From a checkpoint of a small self-supervised image encoder: patch size [2, 2].
Rows from block 7 of a small self-supervised image encoder, named by matrix and row number. Rows with one number belong to one neuron. Each number is 128 + 24 x the weight over its row's rms, rounded and kept within 0 to 255. All counts start at 0. Numbers have three digits each. After the name is the row's rms in percent of the matrix's.
Before each neuron's rows are labels from the 100 images, of 14848, where the neuron reaches its highest value: "lies over" is the class under the peak. Only what is clearly more common there than usual is listed. The data: aerial photos of the United States (SatlasPretrain).
# fc1: MLP up (model.blocks.7.mlp.fc1.weight, 384x128), inputs 64-127
# fc2: MLP down (model.blocks.7.mlp.fc2.weight, 128x384, transposed), outputs 64-127

lies over: crop field
fc1.293 107:170110134171114126125132148125137129121136141113115081112087150082115159120109108132132143119106160116162104107070119126163091138162137157148143116092148163161109156135146152143156126133146121
fc2.293 083:129122126110164137158156112115111147085152157165129141163127111153126141126139111112101124145126112158126177169154093141129111115122128146071183131133111093117103157123132110116093148087119083

lies over: building
fc1.214 095:180129115099116092152133129124108119127111169116123159045117137129101168145127154118182130121130138109098130123122149129171084123103094115110104104155129125146116133108146144125147119149155125
fc2.214 114:109107150085104159134127120129088162092155148110120150133114170154143130122133114117110141181145152120121132143158110131131094165096150118135092164167123126153072110116130120129091177103103130

lies over: building
fc1.264 107:108143116139152108131092154115170077148120132113100135169121129151119139113119111118108084159122100141143118126090109144131127167124132125125152095127127176086109165136101092125123159107141139
fc2.264 105:098153144127154139137147070101151166124171132124146123083126088157119083123156145165148097105108148127145138179147086146123166089093140143111169151158164157129117168129117118118150128113058144

lies over: crop field
fc1.349 104:146120123138142099106106164145148141106172129146129140117091095139132131164097123105118116104180106130134128116112191160106112117159092159174140132125124134128164131101134114115146163082157114
fc2.349 099:138117136103132166128126133126131135131092123107170134081153191073126141114096117185134150151089123136120124181136101127160156146099170117095105123128122102148130135107134117151086098140126111

lies over: crop field
fc1.25 085:130105125142156114137129116128168132122113124123123117137074122089114171136164119093119091132130132131136104149145086115158105135112137112110109189094131133119147094154114196119121146115150104
fc2.25 092:135170134133088143138159149091125149135171130119091144109108127057154144134145118161132141135137127109136074093127141102090106113136101150159134158163078138120137136129119124147139140149089112

lies over: building
fc1.280 092:142153157123161089066109109136138140115062171139111155131163119178136141152146147158160148124175169140101137108136121135109121075130094138161108099105155146130117114146120115131135120121102137
fc2.280 112:071132186121133118114138138133100148173117104142151157148108144098104132110117164113096156085124109124131150130078109118133089125139118109147097092156138154119123170115129116103098068141188142

lies over: crop field
fc1.193 108:137130137097141152134162093124144106105130134114154067181128124113116170103086146138113135145099108141185129100110153122113144099155133092171136126114097113150100122131121198138138146110104121
fc2.193 134:130116111132136140174144142128121175134086128154142120118128110133091118105104104124145117155151120116117106181133129148139121124115108149136121150107143168166062156117144144117130140109130165

lies over: building
fc1.365 107:157117137149094106099103089163172132124101152123154117125159090168140199132144107149131131126157124153135125151117158145119117139107112091087092116093095154137087153143100136117128115090111148
fc2.365 071:106140150164146166151167130135107132107136172171139164092117098130113097091154133113154124155112161115117139105137079092144119119114143129132135117115098133085171109137134133102130120147199156

lies over: building
fc1.10 132:132143166131117130104093129124163092157122165143088137146106120151090129194119142150155054129168107145095120139081162168140126110159114117107153108115151129098111132150117126157104122142152144
fc2.10 141:118121123145107097128115140141143122166139164120126125110160120137142085132145112164118084120142110129108102179125116154134152161120113140085121137151150118141112143169095145136144107163141149

lies over: crop field
fc1.270 085:091151135110120134111136157088141143146142134112166072148171153115113118139108129144130145116099126121142136155133135117160130108131107105154116116071133178052095147133096125130144146139149101
fc2.270 094:177091132179144102144143157157128072115151142134126140114098089125207136158118117138115142153137108126134092121102128105106126106143153115109142150112094103150152114126145103148163112140144118

lies over: crop field
fc1.344 131:124100125097110151153126099094114137176098148112112136130092165106113097156106135133131156089156179145093137145113088087118099113129123132181123138079144139140143132142149134127129034114116123
fc2.344 116:145134098125142116143133165140127149128149095132164144150150063154117121105114161166141046159124102105141141131142159153098122156139101097132103158114147144125175135112136115069108177135119142

lies over: crop field
fc1.105 097:153101159125126134150131155143120106108096113171141122102123105064103120148159141131132118092147124139131102151131172109121113116142093126178082136106099148152132132125111129131155119127122153
fc2.105 108:070122081146130128130101108120154111140156119096099128098106160140162140111134090145139115160105141086124096139129123151166119117139149152086154107151141133126136166119164098107112136103119115

lies over: crop field
fc1.330 106:100120125099118110124157138139137136133140145118114081132161108125095131108151106134178083141115098139158152151127125189107108090192168176098090118127105116100156128094156124138143132124144157
fc2.330 085:126120090148116133131124112135110135130137114144122138109107122139112091137137139088127122087157166109103114111113127094095108101165102117149095128093119133143122116164176137125153155153123109

lies over: crop field
fc1.161 095:161153137104131141142126123134122122161119161126157107107141120149114151161142100116142094126179147099135147126095141114108085117145097114122135152134145128143127153158152167071128171155124146
fc2.161 092:118088140159115118131131115141153098142128155137123113151142156082147129108113175154100095102063163130089144106158091165170131136139149123090129148119105140117146117130104105155134076152137106

lies over: crop field
fc1.160 115:137123128110115096137153140150155109136137116166075126149164091125100143101104098148178099144145119139157119127106146215090123132181123131130107123139113099089121120093127107101154144124102136
fc2.160 104:124135079144129155171155100134127149119093115118131115136100128139143084133116160151131113099130154148090108132107126114115119108163094132159113141095138142126148102164108149103134144097170129

lies over: crop field
fc1.284 095:132154162114131160127136123066152141099123104124159141148105145172080141119130144127117137120131092128142136140090128115125125111120172107106119123111084155097131115148096139158160132112153132
fc2.284 084:135114116130104102134192127115096147127135143154108123112158092065137128075183106081144114153131129116151136128134125161125133115157140148177127109134100172155137131150128109102149129130153125

lies over: crop field
fc1.20 101:131132127142124101107129127132126131103141132123128144073137161083126132125104119104090127159140120120142130140146126131146138162119113137176138100168136193167130166133138181168175108088127101
fc2.20 114:136178098103070165143121122124150133120139104136108168170107094143131117116163115143159110121125136140079160160151131122110140102109120099096094147113107097134126059165169104149139083170121136

lies over: building
fc1.201 087:151121119118128114138107112178106152134134145107110153102102139127162155143081171053170123138106134136089117083125114126172106141100089124136137115120109114166127134135088118091139117181159106
fc2.201 092:159115118071106141156136119105137182096159124104126143095126165124160152116192144129137136152127174114114106157174112079121104143112146121166112129151098115170082087106096117138109173129109162

lies over: crop field
fc1.11 114:103109164067102174111123107121133116107145174114163079151120119119097124156102128138150103107123115148153125147139124133107183148161129114149123116105150106140091161088132137141125122159099144
fc2.11 149:118130101095128118166115152137114118134092141113099146107101141113121097146077100086121126109137141105161151108160119123189143115109133122154125110166125146070109152156133104123160117159137090

lies over: building
fc1.197 098:110138158137130130140141167142169085134164142083154141122171133123118159160201114117147063092129140189133143125169130122116111149122130107092147149081116130145124139130117113102091131107103098
fc2.197 071:129134142170153083078159126113136118127104109144137159163070137160143087131135198079173127095123147156086105106122104124122111114119113158163136080162146122058187128114090139132140119134128125

lies over: crop field
fc1.181 096:130129129108126103107125128112177140127130157120121113120099133119113155138104098129142143131142139128100159139095144081133150111189142116120176155098149128121125126089118129135181165127116153
fc2.181 073:112120106092138105151126129123155114067125185158140139172122138118120122144090113122130111110152143117134121154132132150128132149125150159121078131121115161151158105154133159101149121128161099

lies over: building
fc1.378 111:140133152129092119111103076114145168128134136138115118124118122151124187148147123136158148140105136170111109133104150126108176134094132162127055108123151165118096116100115109136125121124122161
fc2.378 109:119132137120149131109107111159134134111134163122142105147136106147097144101126103172108114134137128126119164151168113137143091135126103132129107165151120111130151098127183085098105139101138092

lies over: building
fc1.334 094:116193119110161121111137116107174103133160096134138110171169081135111116110119149119128109113114124159162101108154082111110139106135160112142131122094159188139138163128141078139080156140139124
fc2.334 089:156105101125141147153173104079163149116091130134119108118084174161160109153088122142144113132127157114152121142098122082129086123095134100139109132175165115107082143154154116155151132112097126