config.toml
image_size = 32
patch_size = [2, 2]
projector_out = 256
residual_init = "none"
adamw_lr_other_params = 0.0011
epochs = 12.6
final_lr_fraction = 0.05
warmup_steps = 500
Rows from block 7 of a small self-supervised image encoder, named by matrix and row number. Rows with one number belong to one neuron. Each number is 128 + 32 x the weight over its row's rms, rounded and kept within 0 to 255. All counts start at 0. Numbers have three digits each.
After each neuron's rows are labels from the 100 images, of 14848, where the neuron reaches its highest value: "peak on" is the class under the peak. Only what is clearly more common there than usual is listed. The data: aerial photos of the United States (SatlasPretrain). In brackets: how many of the 100, against the usual share in percent.
# fc1: MLP up (model.blocks.7.mlp.fc1.weight, 384x128), inputs 0-63
# fc2: MLP down (model.blocks.7.mlp.fc2.weight, 128x384, transposed), outputs 0-63

fc1.25:100138099107149164108133160078155161145094119183096111144085117165088181075179094113156115134159156144124112099159204108106140171141143174116097108108166109157067150142158118096176083206085133
fc2.25:153132158167140101195136149121095121085095158195098156095170133073103175150120058114170116100103109143116107177183132090094125179139087129109147102123144172094127125165135121172141082084160103
peak on: crop field (25 vs 7)

fc1.197:154148109126145171121096121083069151085116148131083076182143141117124132129179162084183158113154082097109129074159139096139159150090138179088093154128136161120109137127106116137138116144096108
fc2.197:121103111143140084091123160151170133181125132176137159111148128158171128130099105163131121144103121118170123138158124118117094109110151101098142171149116104142142100120117136121121081086181091
peak on: building (33 vs 3.8)

fc1.284:099151101084174142107069073086179153108085164133143075147120110124076164150155144147091146120081103094165140113138166132174140162115142101125165150098166106166137143159141112147123112029086229
fc2.284:151109097137122144148107202173100096142142202188085112151166106126132149091110100100117113142144153174132095133071219085096148142135100086109148109115165130108149113132136162117086138097134059
peak on: crop field (33 vs 7)

fc1.264:178089155114138127118130176130144161142142132094085113224211118147092158137139153129175140125133131111142104121112175150210154086116121117086080078140182116054105145123086096085101134109126188
fc2.264:128092070081139141142141120157105145121150132161099138091127153138147082134133132123048122108117106099070137107127112119100102157148146117135124205105077128114169130115140146163116112163111168
peak on: building (73 vs 3.8)

fc1.280:091131129161117172096104163170136071151168148164131119106112146147173114099086188135153178096111099074105083147160123127081155111165110140164132130132120129134118186065119139137126105059084110
fc2.280:093120163117133145107150120119157197103099175124100119112188166134108172100116100142088077152142111153147142131157147101111076126142064119153130151140121115114118101154086118148202165131175169
peak on: building (36 vs 3.8)

fc1.286:103115074156163115092117149097117084145121144164107090138107122144105209123148130109123097160121166147141094067125159049166152086145090124128135153132132112131105150178124134152108167076080110
fc2.286:135151167109161096122125113157128176138098125129142197120113159106119110132151127119117149107133167084104141132148120178037072144109082148111078171121125176132147129075161077145121105141148155
peak on: crop field (45 vs 7)

fc1.10:129151120156128119105164173101140097141060136099099130100194143094101144129061144164136160148141097125101147112123090154134152158136108127153109115139085129062128191108107060152083143124104173
fc2.10:133085145106151148128102120173121128104062093109089137069137153133086133045095115129075177155112177113095120073126168126118132099142148101156152156204069120048117150138105161134142119232163106
peak on: building (29 vs 3.8)

fc1.330:123176129068109121100121139094173142137129087074101126164098131119129162184151113129132076077150158136178093100143093134063133175085160148141164161125139081118089166131114181136138107144115091
fc2.330:124122115195122150172099100113147136099082146198060120135093122157113132131173127150165169114088204122117153152117150118170126117213164178142135125120133080172088146104091015062089149131138127
peak on: crop field (44 vs 7)

fc1.214:167099113201161073104156129112163098152134080189092164126177152089133141104117171146122148111141127118115093172167083173097105141125103162183092125148133087073089126140196121118165105147093077
fc2.214:164139112141127112066129097117139195098075124080148157148105152184163156124113144087166102079109093117090121140098108124111122154101126180177107125141177152147093125155058166126086102150201130
peak on: building (28 vs 3.8)

fc1.201:178108108200113092111138125112157135130117116156121152098107154152165112147110134109125122138136131155114074164160069142101089090118146165142105130165162104122064172104167205171103163156127128
fc2.201:120134138136126094115096077140141169121140145105161167165204159143143098075124126128124097106122105120087150166086180110126085134126149099148134096129145100087122117108099135125121076092169099
peak on: building (65 vs 3.8)

fc1.365:119130110099246109109097092182089152169133105142157122154144120127114130113128127116114090183134145122097129123140167142180110174120102080177136121156136133141136166078139181091107129075108093
fc2.365:123145167152103127200190183118144093143124155096155153223120116133108056091125098155067141126141102096146149078108096147138109121151131111109099131146142130151058103126100083116120116148139123
peak on: building (25 vs 3.8)

fc1.193:150179104103143143147052084119136114107134153138156106147131149118071135153081131182107100127152115131150174087096133134140116121103115160111165092108142111171144077144148118128157172051101213
fc2.193:115045136144134168137113202150077086103158149171146139098096088128156219105126155121120093166093166155122128110100137056114163152105134105080109144158107138094119152178102114092038133157137073
peak on: crop field (53 vs 7)

fc1.378:110104095125123117069189143133128160150152153166119120111172196142097124082136109141112111120131138140094091113142211135170110176137078075196101155127083147097136150102131120099167112055157070
fc2.378:059039125121114079143135124144099098145163123063136115138122140148170113162077113126199117086121094083184075102106131107151162103120135135180150113154160131203196091153128120143124090192165174
peak on: building (50 vs 3.8)