Weights of a small self-supervised image encoder.
Model: 32-pixel images, activation quick_gelu, layers 10, width 128.
Training: normuon at rate 0.0035, batches of 256.
Data: trained on aerial photos of the United States (SatlasPretrain), 203450 training examples.
Rows from block 5 of a small self-supervised image encoder, named by matrix and row number. Rows with one number belong to one neuron. Each number is 128 + 32 x the weight over its row's rms, rounded and kept within 0 to 255. All counts start at 0. Numbers have three digits each. After the name is the row's rms in percent of the matrix's.
After each neuron's rows are labels from the 100 images, of 14848, where the neuron reaches its highest value: "patch colour" is the nearest of a few named colours to the mean colour under the peak. Only what is clearly more common there than usual is listed. The data: aerial photos of the United States (SatlasPretrain). In brackets: how many of the 100.
# fc1: MLP up (model.blocks.5.mlp.fc1.weight, 384x128), inputs 64-127
# fc2: MLP down (model.blocks.5.mlp.fc2.weight, 128x384, transposed), outputs 64-127

fc1.363 076:161136186089132141106093103194092103131073119141131147078112035126107073120097144112115177221119140145175150113133131139098089136103106150129125136138131106174126152088140167153099164119185134
fc2.363 073:122131148130162098129162139100141136123145131201124167149100173146176121146135097168101061117144118105123156167189114154112097104141145120151132140121168159145109111117106066161154099083076133
patch colour: grey (84)

fc1.352 084:142142124115139120112071102150145120152081147111100107117147083143137169037100142121148139121144157136137138068166143072136091099101129213129117180121158129129182172137170136161101195173053162
fc2.352 074:132180171116115126147184153103083148159196108132108148151106173120157103181141148070124195096130112099069097142161080136128119101148076136160123110128100159143119075065111152120122146121113210
patch colour: pink (33)

fc1.103 080:107160153144162121124102088192057158143061121131178084156105180163132114151191121137141126129142157176084157064124134163126112107084106146115075133128178180090122154113167078142053134141112147
fc2.103 073:139105112156096140129146145115144145139108105109194168108157118120087166217117110113149137159073123162115123093141173166111158160173150130122098142215181144119130135062133078123152129138094083
patch colour: black (25)

fc1.35 081:172169135089136151157143159193144074101119163141114135172105111134203109156163099086115120115065161076156125132146130147179105101088106092148148129067144172127067142157201118095190143152129082
fc2.35 098:131065147178170149113136186113111121088147143144081139119151110122164174165087116106123114188148134173073107107149122130123085129150155109119092151151056126160159131143118171168120119130155178
patch colour: grey (85)

fc1.59 101:131119057138071160150132120111140139134147120151178059162145078173104132132081198133150169117119158117084114105135119114130101161180152116108155105158088075181139174137144098061149114105137076
fc2.59 071:106099120088201178131119128117134146180136150120100133070157133161128168145105117116170089132074116166112109174145110158087176137077160143105131122113081171097119093076084147105131139191156101
patch colour: grey (85)

fc1.241 089:105186084111100138195134162126150185108157114150151085127116167147145099189160092089121091122166147121129110077102116193099132087124157116153048112125063215160132089098150117122112109083127109
fc2.241 119:109094099135074123114111146104096118133118163100152114054164060137131189158115165182094141115068159151115121125108125093163155196149144132085193176073158134117121128158165103119180125073120083
patch colour: black (30)

fc1.45 092:161159145147115126137099120185191196126137109087073129162127110144121181115153130138157086106130157147138098127069207150160131151145134170161081103145086119125136153101044085089124121112142130
fc2.45 058:092165159132122135116163146168122111151177103119146128170052156130112081086081085136140172112099168141162056158119097110132083114090093116143106136131106122043109133165068156155132114114129126
patch colour: pink (61)

fc1.6 103:139156123107102081140119146110152086080147079106137145104148120063111093125127144144134075149103178106121127141110174102181060108124169149131194124134156124132169154166179131140162183198081121
fc2.6 084:187094132174152139137140131077134115149090107112166213062153063103084089165152130154131207163129102140098146144158109146118134109076141113094110121055114132139128082106057111148097111134132119
patch colour: green (30)

fc1.104 086:128200118141133145123128235158124162117153107098188100125130134156135162143137149114123101142111159107173092150149107155167120097137179119147071137113112198105103155141111118150108161075125101
fc2.104 090:170104082145096107152185132081161132152145113139081130140148124144222138135121156140102082095137101119094071110099100097154162125115155065085124148133091148117144134128144117067147058166116061
patch colour: grey (88)

fc1.310 097:187110120132113147135118126126152083192105150082151150169178164185069128132140114109124145138118146166130191113109095137095119118136134128117120164126051174174123130157092020130158138058148071
fc2.310 097:079150172088163162130143113155152169123119123097157106108092153047163099095136117167170171089124074174121142134100128118110117078077109107156132075147148097083119164218120188112136120177070097
patch colour: pink (54)

fc1.178 085:095120174186099044075144082164110142129138163092179067114117199134119114186148066160142145160144074109121119139076176123128133122116094120146166109105155180118148195128158156161123095142182113
fc2.178 080:144107154094170187178068122146119059119103151070118113083129154128111124126118136129140088088161155146199092117150131134143146185142145218117121107078145129072162083108109128107116086198089159
patch colour: pink (26)

fc1.76 082:095194151157118109150133131160153153103132132041122093126160177086125162159188164135158133129074186119106132140165076191118104079122110141092120134128133106129141110132137113107136107121092140
fc2.76 083:160077160090154152156150120074118167127091032183192167149130191132097144168127091153119154126096127145128059111121167085122143153138113131100081115122141168127128088134128070100138152161177136
patch colour: brown (72)

fc1.33 089:122094153126090097060102171126066120125107176132117128111097101092136108109210153099141126141162083171101179140153108128158145185093037092118139139151107155120178123125150186099020181155114094
fc2.33 089:126125149116105124159134091171107131136110116104151146156117129127178058146088138150102146114133130062152128136153139110122124072176123118115147114132092072142143123161132085215172116088138157
patch colour: pink (26)

fc1.50 105:190087112105122117097129081109115091124100086136135084129089127138131102126132185136133143136149163100164086140100131162071125065126133132127130108116124093201151121151126111090140141165183132
fc2.50 098:090185095082127132135130152174116179180144149100102225125143109098128146164146082105099125121147052144070166129137140135174174120082077106134115147132106154090129118071181124089122086101132144
patch colour: grey (81)

fc1.93 088:120122104089164121113104104129183156174082098074161167136167121099150172139103142109154106148186118124153022142126113139176132135107088148111101115140141106140127095135152134171138184113155140
fc2.93 074:117142146162149164143133079113122098156156124158124092135065159166113153126106149129116121108118098130142154113141135103076052054180097143141177078170170117173169153127127146150119076120125141
patch colour: pink (43)

fc1.256 117:148114171120084109059156104091163087156143067126094079112094158132090142155145090088099155152103122153134061117158145122157101167133146122081112164131127145130153093206195151098165173128187112
fc2.256 133:124116096111176175180115141196133139095113158138131126134167052142153143084079170111178125120107118140088191098097161133121116124181117159184144114107086080080091137097071138146139128089052105
patch colour: grey (83)

fc1.66 096:123101122065097115138111098179102124135141167107138077098092129163130134179117141080109109162180079136057111111160143129139178164165192127165148107124125098109122164079141121060134157086101125
fc2.66 060:105123126139153090192148097075184121120096134114164114142127133096124175170184109122115172086089118150156151138089164132152094181112046140192100083068088166122157102152063127187140146173154133
patch colour: brown (77)

fc1.342 091:104139163137134110130156080125150122057175119140194127151140075176128075160147100150152156163113116151089139134121157173108139130154163151052148099147174125179082113111120097121111138099123187
fc2.342 079:170110132172080162160113080126076157115079091139087099129150153100143149159123133116122112133104133233139167081132132100159142127117147135137133100172140113085144173127204136155100181157144085
patch colour: black (38)

fc1.338 086:095167104143131164080129137141154143156088120193150157111129084144077204144128119120118089189127095140138170177190067114157146142142096154134108127134077101095143139105115149128159109120128141
fc2.338 094:110066110141139083130096118139110144081120128122115088127148122114195102103164137150128137204155119151134186155076116108160057116123115126140186131111167134122185189181083049216122100098080167
patch colour: brown (65)

fc1.73 109:137086225104182090110122081106091053148127114135100178093126120101136090122147083153152039158115090137131136156087118095111162079155157132172089160168154144160147134140126107090091103157138120
fc2.73 099:182121093191128167167130074137108168122150155180102154121105077136144150098116144102111141142093087159057178120135173105155137161181082120134201124175087061141161172091138133141118087142124131
patch colour: grey (85)