Weights of a small self-supervised image encoder.
Data: trained on aerial photos of the United States (SatlasPretrain), 203450 training examples, 12.6 epochs.
Rows from block 6 of a small self-supervised image encoder, named by matrix and row number. Rows with one number belong to one neuron. Each number is 500 + 40 x the weight over its row's rms, rounded and kept within 0 to 999. All counts start at 0. Numbers have three digits each. After the name is the row's rms in percent of the matrix's.
After each neuron's rows are labels from the 100 images, of 14848, where the neuron reaches its highest value: "strongest on" is what is common among them; "colour at peak" is the nearest of a few named colours to the mean colour under the peak. Only what is clearly more common there than usual is listed. The data: aerial photos of the United States (SatlasPretrain). In brackets: how many of the 100.
# fc1: MLP up (model.blocks.6.mlp.fc1.weight, 384x128), inputs 0-127
# fc2: MLP down (model.blocks.6.mlp.fc2.weight, 128x384, transposed), outputs 0-127

fc1.329 099:555525480466504524534441510504505520512477533464535429534463557419408503529537469460461513490526455487457615476513551542544501517490442515464535540529524591525428502518497551509499489497590557518516481509553499541494436502451508481483515491597443564486451453446449496510518508489553489463461525494430514528499498487550467469556470493487401410488524529460463467560510498488516436479501
fc2.329 077:440489480572549506502455470476514436514565518529472555526505442475461526489480522472521504460493590497447443483532464457461518444477458477481470620535522455435441526505467420448438545462561497503508567514444513537562492502452472561551475504494543454549486454482472512472537553527531504527593499435468450444536507530534465465507498594514490570538534493527493486473565505493511524492507
strongest on: crop field (25)
colour at peak: black (28)

fc1.71 117:480470475481500479565624493473488523521493515455429496493443564526516502594514519573504514492461491544508503438471557501526505548488470466494475533510545412578509503427525531429524536505533501557481463438484500522466541523546494502517551411532481475513501485518479500487474456521518536446506541489481507547538473544475406488461472501538466449513496479517432524479577543509600423429449
fc2.71 122:464441517538527583466491464425568520509444492530490430543417527503459526499558447445498462499462584500556486536471486510517502463524451515581551582537538555504466462557499477498458431545438528491566572448470494478549540516480423472472498505501490437472479471464516503422479532482457480479524445483478521446548481468524524557486484516470480498500545477534580546486473485521498511589530
strongest on: crop field (44)
colour at peak: grey (91)

fc1.232 094:554537428526491563549486509431471522506493505499417445416474518450523551525473490506533415468506556541495520504499471466528519444511409595465481490516516475527480522485514475583560500423433434563477493465521529554485540485510506510560478513479479512487415553543496566506538515484463492526545528484452475493630428494520549519540465551483492489493509536493537487471456484482550531464466
fc2.232 111:501434482452539478461546523477543544550482490587537536503544519563460437461480528472529501471495451417478502509511568556508477491477510449451467514556501542485486527441521443540517488455492496530501505523505471452489446509590511545513495403545550504499446524441450492515435504569484478548423554533469506491489486497525544480509444569446455539519556484578520490484446562528459407497556
strongest on: building (80)
colour at peak: pink (64)

fc1.327 087:451476479535498431531502492481414556497521543570541543408525511492541503518451491464462504566500549583492424536556467548487460448474481540476502506578485506425503518436563579482478533535498507537481446539527439504437450530527525506534547478424508513562460501536547499424523474524448431501467470434454531495464584503479515461526485457447521478505498545484491496551547488511547521532513
fc2.327 084:494497532511483542508498459541561485520537478461459473570558507484456472545485546547449502481472425521521547506523550450476505526486525531548508445506461467492461482453499531437479501430454451495537450437444553482521496524487497486610490488535508495453516512558527484509498424539494554510545555561471481472549432491493528470458545545489553570402468536496516515335510493515510514458512
strongest on: building (71)
colour at peak: pink (31)

fc1.18 106:551557476459472480559457547520486502517573558442494518491501486459465499517528499485517460440508431480523508464464538536532461443508483515436544458445506522536493445506503497520518528453569562509504533424526518459550392464523499494490487486614412523536530486427486483524527536460490507520456468531525508418484541523610482430537526502490513493428466548483569468484498546449532567490490
fc2.18 113:478446435472510507480546533454543472512497512512491442477475514540586547436515528524498474513461597519485519525537492454505599483494544437496466547539524482482432561554459490465496445568478463470546512485448518498511566493488533515514524520444518445518510425522532517541491446596456446493600459476476489469575518495508451531458561506458554508487520464433530444525498444565449501528526
strongest on: crop field (26)
colour at peak: brown (65); black (25)

fc1.139 091:457439505489427505487494490550536484505507543502539453459508493420505503568485499488518535494481501523532432502456510556493492492544464509499567623511531521458531469480536591533429522515452459470405484508559489496402462498564514514478545481432477453562485583489511504468532534495461478475420504519535470461516563490464453483507469462541470474570511526455519549541537437495590503489540
fc2.139 110:491472511476568486514387532403502521557516460508465515494490508461507520495548509516432448469495467525493512515469540459517509510533491529552468483478474443506533539504484453473465484521503445525551504446402451479557506589562473524533478518582445511450523476493500450556561488522493501580459542499427466513534492512520493515490561574434583550429509506486486462416518498546449511469566
strongest on: building (70)
colour at peak: grey (82)

fc1.289 085:414481466496561455533503484501440469465536499467515508484452414490531568572532490504488491529541533548488551510454460459509494422485437656482490491469516438508485464522484490535530511462490490545459479415514496505491572491528489549516495431532550481506523452488502573498478478429456509515512582500535473511574517527540496456543423556533513475500501560477516456516505517553560532454444
fc2.289 069:494419487452501581539508541490500557544507486543496539535493481495496440441434518506607485463487468437577530523447520559537490565487514410505539515491524485488556521513459499529541500451502487443531439537490485466543445535503426418471500475496519490508455581486482576478522503510538541481491562511504488541432519480488525437456519504464495515566483378541517492520425551475474501535479
strongest on: crop field (40)
colour at peak: grey (80)

fc1.58 087:471486451481483412506499525462555506515485511505484494504511518473417460574539521555498474487507491597538503504577519588447557538444482480565513479506541409495449478468528506463489521463596558447478527549497504545471511514515531428495584416530529509488475482510452485498484523452577523449553535511541500551470489484471451559536512525527453425435472475475470567513564472502511461511486
fc2.58 091:441493488535488520490577460537510547547479493493449487458404481469486495418476524518467579493450494483438544482506503484572545520500485508500481503555507497453459501541536531402535546481489452442532481503518493478493524491518491486442479520560560434504563498482526526473533549497432442529506430457512437515534529496512502465464478525497524419542517528523483523527580444597504604509602
strongest on: crop field (29)
colour at peak: grey (82)

fc1.7 096:505569455497495496499530502473541532472468483502472434506524610509429484460530471529471490407463485515444565570519437517469519533479550499511431458388541518489503522533480565510458505594486475553512510544504497542521446572485451454492547465504465443532552530518533527560540516548547510517473479489509487449454456445462479464499606499444567470491449521485475502531492543471510523454460
fc2.7 098:478505541460551514486427501466491489468502513517539480466475469465533499546523570551501543461531482449483521486585467559523562450507562553463556542483534491540465451487588521531552466538467542519521549519503453433445534471447440461477454531543558445464472534483482491546497561439490423549490556522402512448514540505474496521505461455495509491432432513411471497550511522428514547481487
strongest on: building (71)
colour at peak: brown (82)

fc1.244 099:563468529498556426457462482524431527409517481557450501478503418501467467505415501469470491507463389522480465518514521616492500534555500522532502495576424537442515529450456477560449470438471534496464551481486506493476590522478482513498450504536505518466517565515522543543482567504497482477512548515529510489550528516491506496487436459540515530486517512464536550581433547473534512544454
fc2.244 104:453485477534494551538533531497491489485550452526522473440524522499554581499487501507557549456516490537507464524515434470545479580516469521473537530475525458472476498573528493480494542570581536510466448560487525453499460472500491455480565549483507456497481553446386452504416527535457497566484447433419517496498574518497575512488471540464446460502494495537483500416483467566498423469517
strongest on: building (77)
colour at peak: grey (87)